{"model": "contrastive audio-text model", "dataset": "short read English sentences (LibriTTS-R)", "train_examples": 26041, "gain_aug_db": 6, "time_shift_ms": 50, "n_mels": 64, "hop_length": 160, "input": "log_mel", "spec_augment": true, "win_length": 512, "tokenizer": "word", "vocab_size": 5132, "loss": "sigmoid", "embed_dim": 128, "encoder_arch": "conformer", "encoder_norm": "layernorm", "encoder_activation": "gelu", "encoder_mlp_ratio": 4, "encoder_head_dim": 16, "encoder_fused_qkv": false, "encoder_qk_norm": true, "encoder_inner_norm": false, "encoder_subsampling": 4, "encoder_layers": 8, "encoder_width": 192, "encoder_positions": "learned", "encoder_kernel_size": 15, "text_encoder_causal": false, "text_encoder_width": 320, "text_encoder_layers": 8, "text_encoder_norm": "layernorm", "text_encoder_norm_position": "pre", "text_encoder_activation": "gelu", "text_encoder_mlp_ratio": 3, "text_encoder_head_dim": 64, "text_encoder_fused_qkv": false, "text_encoder_bias": "qkv", "text_encoder_qk_norm": true, "text_encoder_parallel_block": false, "text_encoder_inner_norm": false, "text_encoder_drop_path": 0.15, "text_encoder_positions": "sincos", "init": "trunc_normal_002", "residual_init": "zero_last", "optimizer": "muon", "muon_scale": "original", "learning_rate": 0.028, "momentum": 0.95, "nesterov": true, "orthogonalizer": "polar_express", "adamw_lr_other_params": 0.001, "max_grad_norm": 3.0, "max_steps": 6500, "batch_size": 256, "epochs": 63.9, "lr_schedule": "poly", "final_lr_fraction": 0, "warmup_steps": 190, "weight_decay": 0.007, "adamw_weight_decay_other_params": 0.01}
Rows from block 5 of the audio encoder of a small contrastive audio-text model, named by matrix and row number. Rows with one number belong to one neuron. Each number is 500 + 40 x the weight over its row's rms, rounded and kept within 0 to 999. All counts start at 0. Numbers have three digits each.
Before each neuron's rows are labels from the 100 clips, of 14848, where the neuron reaches its highest value: "strongest on" is what is common among them. Only what is clearly more common there than usual is listed. The data: short read English sentences (LibriTTS-R). In brackets: how many of the 100.
# fc1: first MLP up (encoder.blocks.5.ff1.fc1.weight, 768x192), inputs 144-191
# fc2: first MLP down (encoder.blocks.5.ff1.fc2.weight, 192x768, transposed), outputs 144-191

strongest on: the word "was" (44); the word "were" (26)
fc1.416:454465501489458573528488505536474502553535441496611423523593563541462470501434541529538459490565515526441512496539537521510488495488479409594484
fc2.416:521510536485566546507481523441417518500442481504527479451505518481444428557484554469493504499499491473437448491492461468533521519567473448548484

strongest on: the word "him" (42)
fc1.301:495500514483569504546418511477457456504443552438520470530459542527534444436556528508379467454538547522468473477476515484506549521537419495439437
fc2.301:449508466390501484530517473503504498497460511546581457538473492448435480513434506419537588511496532587542516490542543493492515536507561433533473

strongest on: the word "said" (32)
fc1.464:486458476522465461522553528518464500499461411470419522481463491466471448594511410526542535461470516508469530494561548531549464527433504543469562
fc2.464:436530423522470490509535464491502529460515529446486453461523546535531461549581501567525554545485493506573476536560546503514506516483532469498502

strongest on: the word "of" (82)
fc1.15:517467555526434510605493498457552509424470585499512519542421478584504462471502505530575498494412500567481542487509448529451519522518510505546526
fc2.15:487501525448522536513536526582517519520485465500527481512463511511458511498440473503574498442463477536450428544456549471491478497503508521556495

strongest on: the word "but" (31)
fc1.420:522521552463480543503575540496493513628527531519436512469478515490526501566460566514481460493425454488479581466487438555448467471456449510566463
fc2.420:524464503487512532484452522508495522507473507485483408588440553506557548465525466533538557561500439454503481422460596499460537549466475478475518

strongest on: the word "the" (50)
fc1.314:504457516523477488452518475558505490445460550540453487421548531463543430565498496514492503452500556488438514477545542537509531520561435466562449
fc2.314:477449462485487523454578599524509429529446504501540558458536481571491515536496503468539451491516508497499511526545432451503514506572529498412447

strongest on: the word "was" (66)
fc1.762:449502549425481510487508464426470516485468498481465467512485474442519457619502455525464486481502491553503461511489458480492534517417445572550537
fc2.762:522518515534557516479452437459487528554491515593490490580501475432473498496498510557510474538557596490462498535444436485462497434520439544507487

strongest on: the word "but" (47); the word "by" (31)
fc1.319:567432503484446500533493479511544500484481562566437483481458493491489500554522535523488579532534447483565471561465534576453516515448447465454509
fc2.319:642489529536448509527543496509504497498518462548511481610474529521540525443506501565474542543476498459626418513496505536505461470536472486470461

strongest on: the word "but" (52)
fc1.116:427478540509462454550511469479472525511486500547473513506553501490547491500554478486543521527488546353510503549532432527483464520485487481466529
fc2.116:598467484531495546515472545470487588498552513433503525482465480503484475429490529473472532532474502467494509553442523476483447469505479525438466

strongest on: the word "the" (87)
fc1.292:517476504484531523494522479490473535440538423487487500511547510544534493508513523548437463549513476503499467494514520464426537470536535556437545
fc2.292:500522432522563468507499473479466514563509481513527483509500513526555566541471507490455511494493530604416441458575585428552499487596457519546459

strongest on: the word "said" (94)
fc1.476:450495468473405534463600531487527544450451465463491532472475489427511428515497523489544467486487479442468503489494537520491526494468537559541482
fc2.476:448449484494507498476456552505481495473535521478582482571435464511512505534527561468482533453510463384464517487579511528535526476467504482478486

strongest on: the word "but" (88)
fc1.362:527503497471512471499505443509521534474479476522497502510439432467538530553533538493508472482527465500515474535484570523464496492498476518499488
fc2.362:541478484482521539473526504551530441472533454478427493513442447474519497483439557550462548458521491500538524519485547561499543482492512494447546

strongest on: the word "the" (53)
fc1.43:524499483485518466492538490541559471491486492431501481516515509523402499452458532539509476532461510534526555559488464460521472495511544564474496
fc2.43:528464516462441500561548512540447491450521464504476502459523534611524544406497480516499448545552544471508473460462490465544425528454497527514545

strongest on: the word "him" (50)
fc1.256:472471539443491463580459491499520488498528509538491470507565476548575618431561476492555606488461488478522542444525427463503486467507502484452513
fc2.256:456481507466454475481472451494524482443457459506534427451630485491533504532460485447556546427478495419538460462466495632498477517504536443477549

strongest on: the word "of" (25)
fc1.577:475565524569528525513496469464422436531515528468389460429469490491498440622498466551510481524498490533444585518598498496481488495484488535517477
fc2.577:482479513445451495525501513454466444430531471572441448448548550448494560567464411487475476468562539557556455482495474592492451509518462578483492

strongest on: the word "was" (49); the word "it" (39); the word "is" (36)
fc1.137:512562494501480515614505440521480497483469415471494537526502521489499492499479532493492467579515529490503466522469505445453468558490525474467391
fc2.137:467513473591489510570468469495510499541496580422524482540485531541496544553454453431512512458464487437528487433399594466506497566550466495517483

strongest on: the word "i" (39)
fc1.496:413466487503456554469464488545458539495538502547490483513525560508465516509536474543462476476485495572481539543485509501482563480493522576539514
fc2.496:507509555509444535518476534502501444496545504544462513505519568459484478536454587522465519469586453539467473466508487439519489462464540507570468

strongest on: the word "was" (67); the word "it" (50)
fc1.682:464523451439434425491484520474512413489509542539455466478496457421511454567493494532453535469493427463468450554539614524380522465486476463483516
fc2.682:527564507635518509486485516525510532553440520565515516496547480471526475501536536505592510466460429478464493531425458540502483475463503485507546

strongest on: the word "is" (44); the word "his" (41)
fc1.366:539455481494448423483508513441485586581497496549563436550454523478454433491502506518487524486513571514502439522515539506499463493501469501556516
fc2.366:486498563508481506562472497523476490550490543468548507477496453500494511459529416535441485474454450506477503463447479580541544520439484521502565

strongest on: the word "him" (45)
fc1.112:544533572457543491523474533443475500515516548461577461496472560479559474398522532500509504507558600485495487467548491465506557477555535452474548
fc2.112:468434474428472542464457521500561500511391427505520510461473503523533544565443479469547515494498436545482516562562510525600478497444480453532487

strongest on: the word "but" (65)
fc1.456:532515491527423516525485523587531578625522502455545534480490492539489453532500510564544488534498445453559496552498509476474477558427523493499509
fc2.456:476485489511555448448538526464468519442538477467501505526357455495490457470479472538487595528515479503557518519536506553537539544465483532466528

strongest on: the word "him" (26)
fc1.514:518520536451494524480486529439503477478524514472478531490515480479565463478529426502467531424491524507537581510483412548515555521507499490494505
fc2.514:511562493516497509373497495505422563472445515516529544496483448464506513513517516533534553578618529536543483493460496522466526452476453483468508

strongest on: the word "was" (73); the word "a" (29)
fc1.449:539469465508492479506454519472479564482508544506515584486474485547517515546530495492482425513464563526473517488493462498471465479502518533525499
fc2.449:493454526527496606457497553512503489490508501439508445525532448473524524508485453518488515458504550549504457585443542493481411499520491547523482

strongest on: the word "said" (88)
fc1.48:504451401498475489530494501537479480488561431484499455458495570529541522437489424508425523516466585454462536503513500499477565548495539536507562
fc2.48:448458504519521497555502481539482425455496536567573518478502523510485472498490462511447526579471533475471511479471500448442539459542516485417491

strongest on: the word "but" (42)
fc1.373:532474480523523483479431508533538521485528485532465510491483621469435497515527555556533550558507442529524476560545518526521436475483466524522480
fc2.373:536476508511489510549534486470468529455545480468522484569527493552600530479497436438518466543483513474489537449508554477562563477465489513506434

strongest on: the word "of" (38)
fc1.439:477478528532481479500634486485549506463473483468492449568501471535486520486461533515515492523484473540511517482500514447499554444531573516498538
fc2.439:507550578470523464604559523547537488459469492499521498489531491469499491539504411486543472529563558495506475515495515472467447456477427551515470

strongest on: the word "is" (28)
fc1.737:507439460461515551476545530534429477481434525456442547511505453476531457585495487536553502473451472507527399503575520506449522506466484516537546
fc2.737:493484493502516487455546462487459466493516500519540552497453485419459410525486521505591497468516491517457499509502521484472503542494523482488530

strongest on: the word "the" (50)
fc1.61:437457465488429501449550561527516501560511470503448452549510510557456525457497456550493605484508495491422505503512506424457563498484521567500453
fc2.61:516552522508497483456519493510565401557473570532564484435583563541463539477537467509516454540496491516408512486496514494491531489565422489478462

strongest on: the word "the" (73); the word "was" (30)
fc1.265:479510467527468525564533421441448502459500459588565509500471488564489472496476547596494470504477473482470582555510507461494504460519493477518560
fc2.265:498501429493465449501440532545440526477426520485495479496503489549519500478478564421473542557576546475537556390488446560422482578478486449534466

strongest on: the word "of" (43); the word "a" (31)
fc1.199:532400525584485472503503521469569480515479444442486456560534549420480570547473547488594559512514497570537522532474541487512464494474513571456523
fc2.199:500504506499475561540477519497472502431462489405452553541482435475531505517483499453487505501419559496545568500551504533561488437515541533444510

strongest on: the word "of" (35)
fc1.66:471517459467445541535544515424565516504559561519522556457467547542432474574464576497481483496520471527462555498489551491445466512466531536455443
fc2.66:490488523563521439589442571477416520465447473568474483430487540496398519499512510500532561520503524535489515437430450441465493459532482518452488

strongest on: the word "the" (58)
fc1.194:548482547533435457528601498508517535505455475507519441479559519509500463474612519486516423525486523472522506580453417538453512496522575519480482
fc2.194:491492432495510440508527505526495487489497472485458535419520509529420431509534450441474512524584541463496511514584530491502482536516506564502456

strongest on: the word "but" (90)
fc1.125:517475493453525552514482404538544519503517454490514509468479463514509430560521521495494515484465406458571507541513525475441496521455520491428479
fc2.125:524487523518526502514411469527533497526409427457501528524448525461538450454460488526556528555522564529493469529415442597471600474460428515457533

strongest on: the word "i" (50); the word "he" (43)
fc1.557:473506507448452537512473526480540570462481428547592525593448513436598525545551518471417577469493475558544493468464564498542491491598529468503525
fc2.557:524537548421498458535535464502482499508455497455530489521453442473580551471558522548518434517484481551512446525537445494491439546559497477445516

strongest on: the word "of" (48)
fc1.581:519452548556523543451505475506558457478475558483453574555545585516496443514541546503526513481503515473456481492566555517490482437449530549509490
fc2.581:538416489554472537477518527538461535492483461474494479485516453488501528503546518461575451486463467516476445473440446537437484449507519590500454

strongest on: the word "said" (25); the word "was" (25)
fc1.376:480485546478551495429497513441440560434439537528461514493453506461467511491538525564597495436529465509485485505440462474488458511493550490488458
fc2.376:475515450511542554464563482425450487440442481443496512498500499527441566510469500473570561507553556412499520441499463473534481533491597437470517

strongest on: the word "is" (46); the word "that" (26)
fc1.469:481476542541494549492456518586545505495475469425486495497568576448446476435472500536506484484523528541568524538462503499554457489550535426534484
fc2.469:477512514573520555523526529570492483512520522526479455495450425563495514446443469599462514463529530508504493472463559525538479513478533485513545

strongest on: the word "of" (47); the word "have" (31)
fc1.742:515502546479573530540467422412609501501538473511449513531438552520455538515496537548533561488490524465506490521447479459445461472506591523488465
fc2.742:506538589431507587505526460576518532550584494492522508564513453486504545542408556474540535468524473518480520538437455488480506496498467531441490

strongest on: the word "said" (99)
fc1.130:465544488438482579465500569444509592426536452486501535495562508523434534493465478553450507553648514467555501511576482541487556485496535512500558
fc2.130:437486485498456474538428469559474550504514547491456553514463475485489474538497445441456447582529541438454500509510489510548532519490505514549555

strongest on: the word "is" (45); the word "his" (36)
fc1.759:430452487535488516524596515444501523516476502564480534515499553492540523544475517527401508498522448527531485522504525457471543495531509452516489
fc2.759:525458503560428501475523465477498530582486543525464548474457524463448439444518454534566510536500430534541463528446488556520473544460436551496600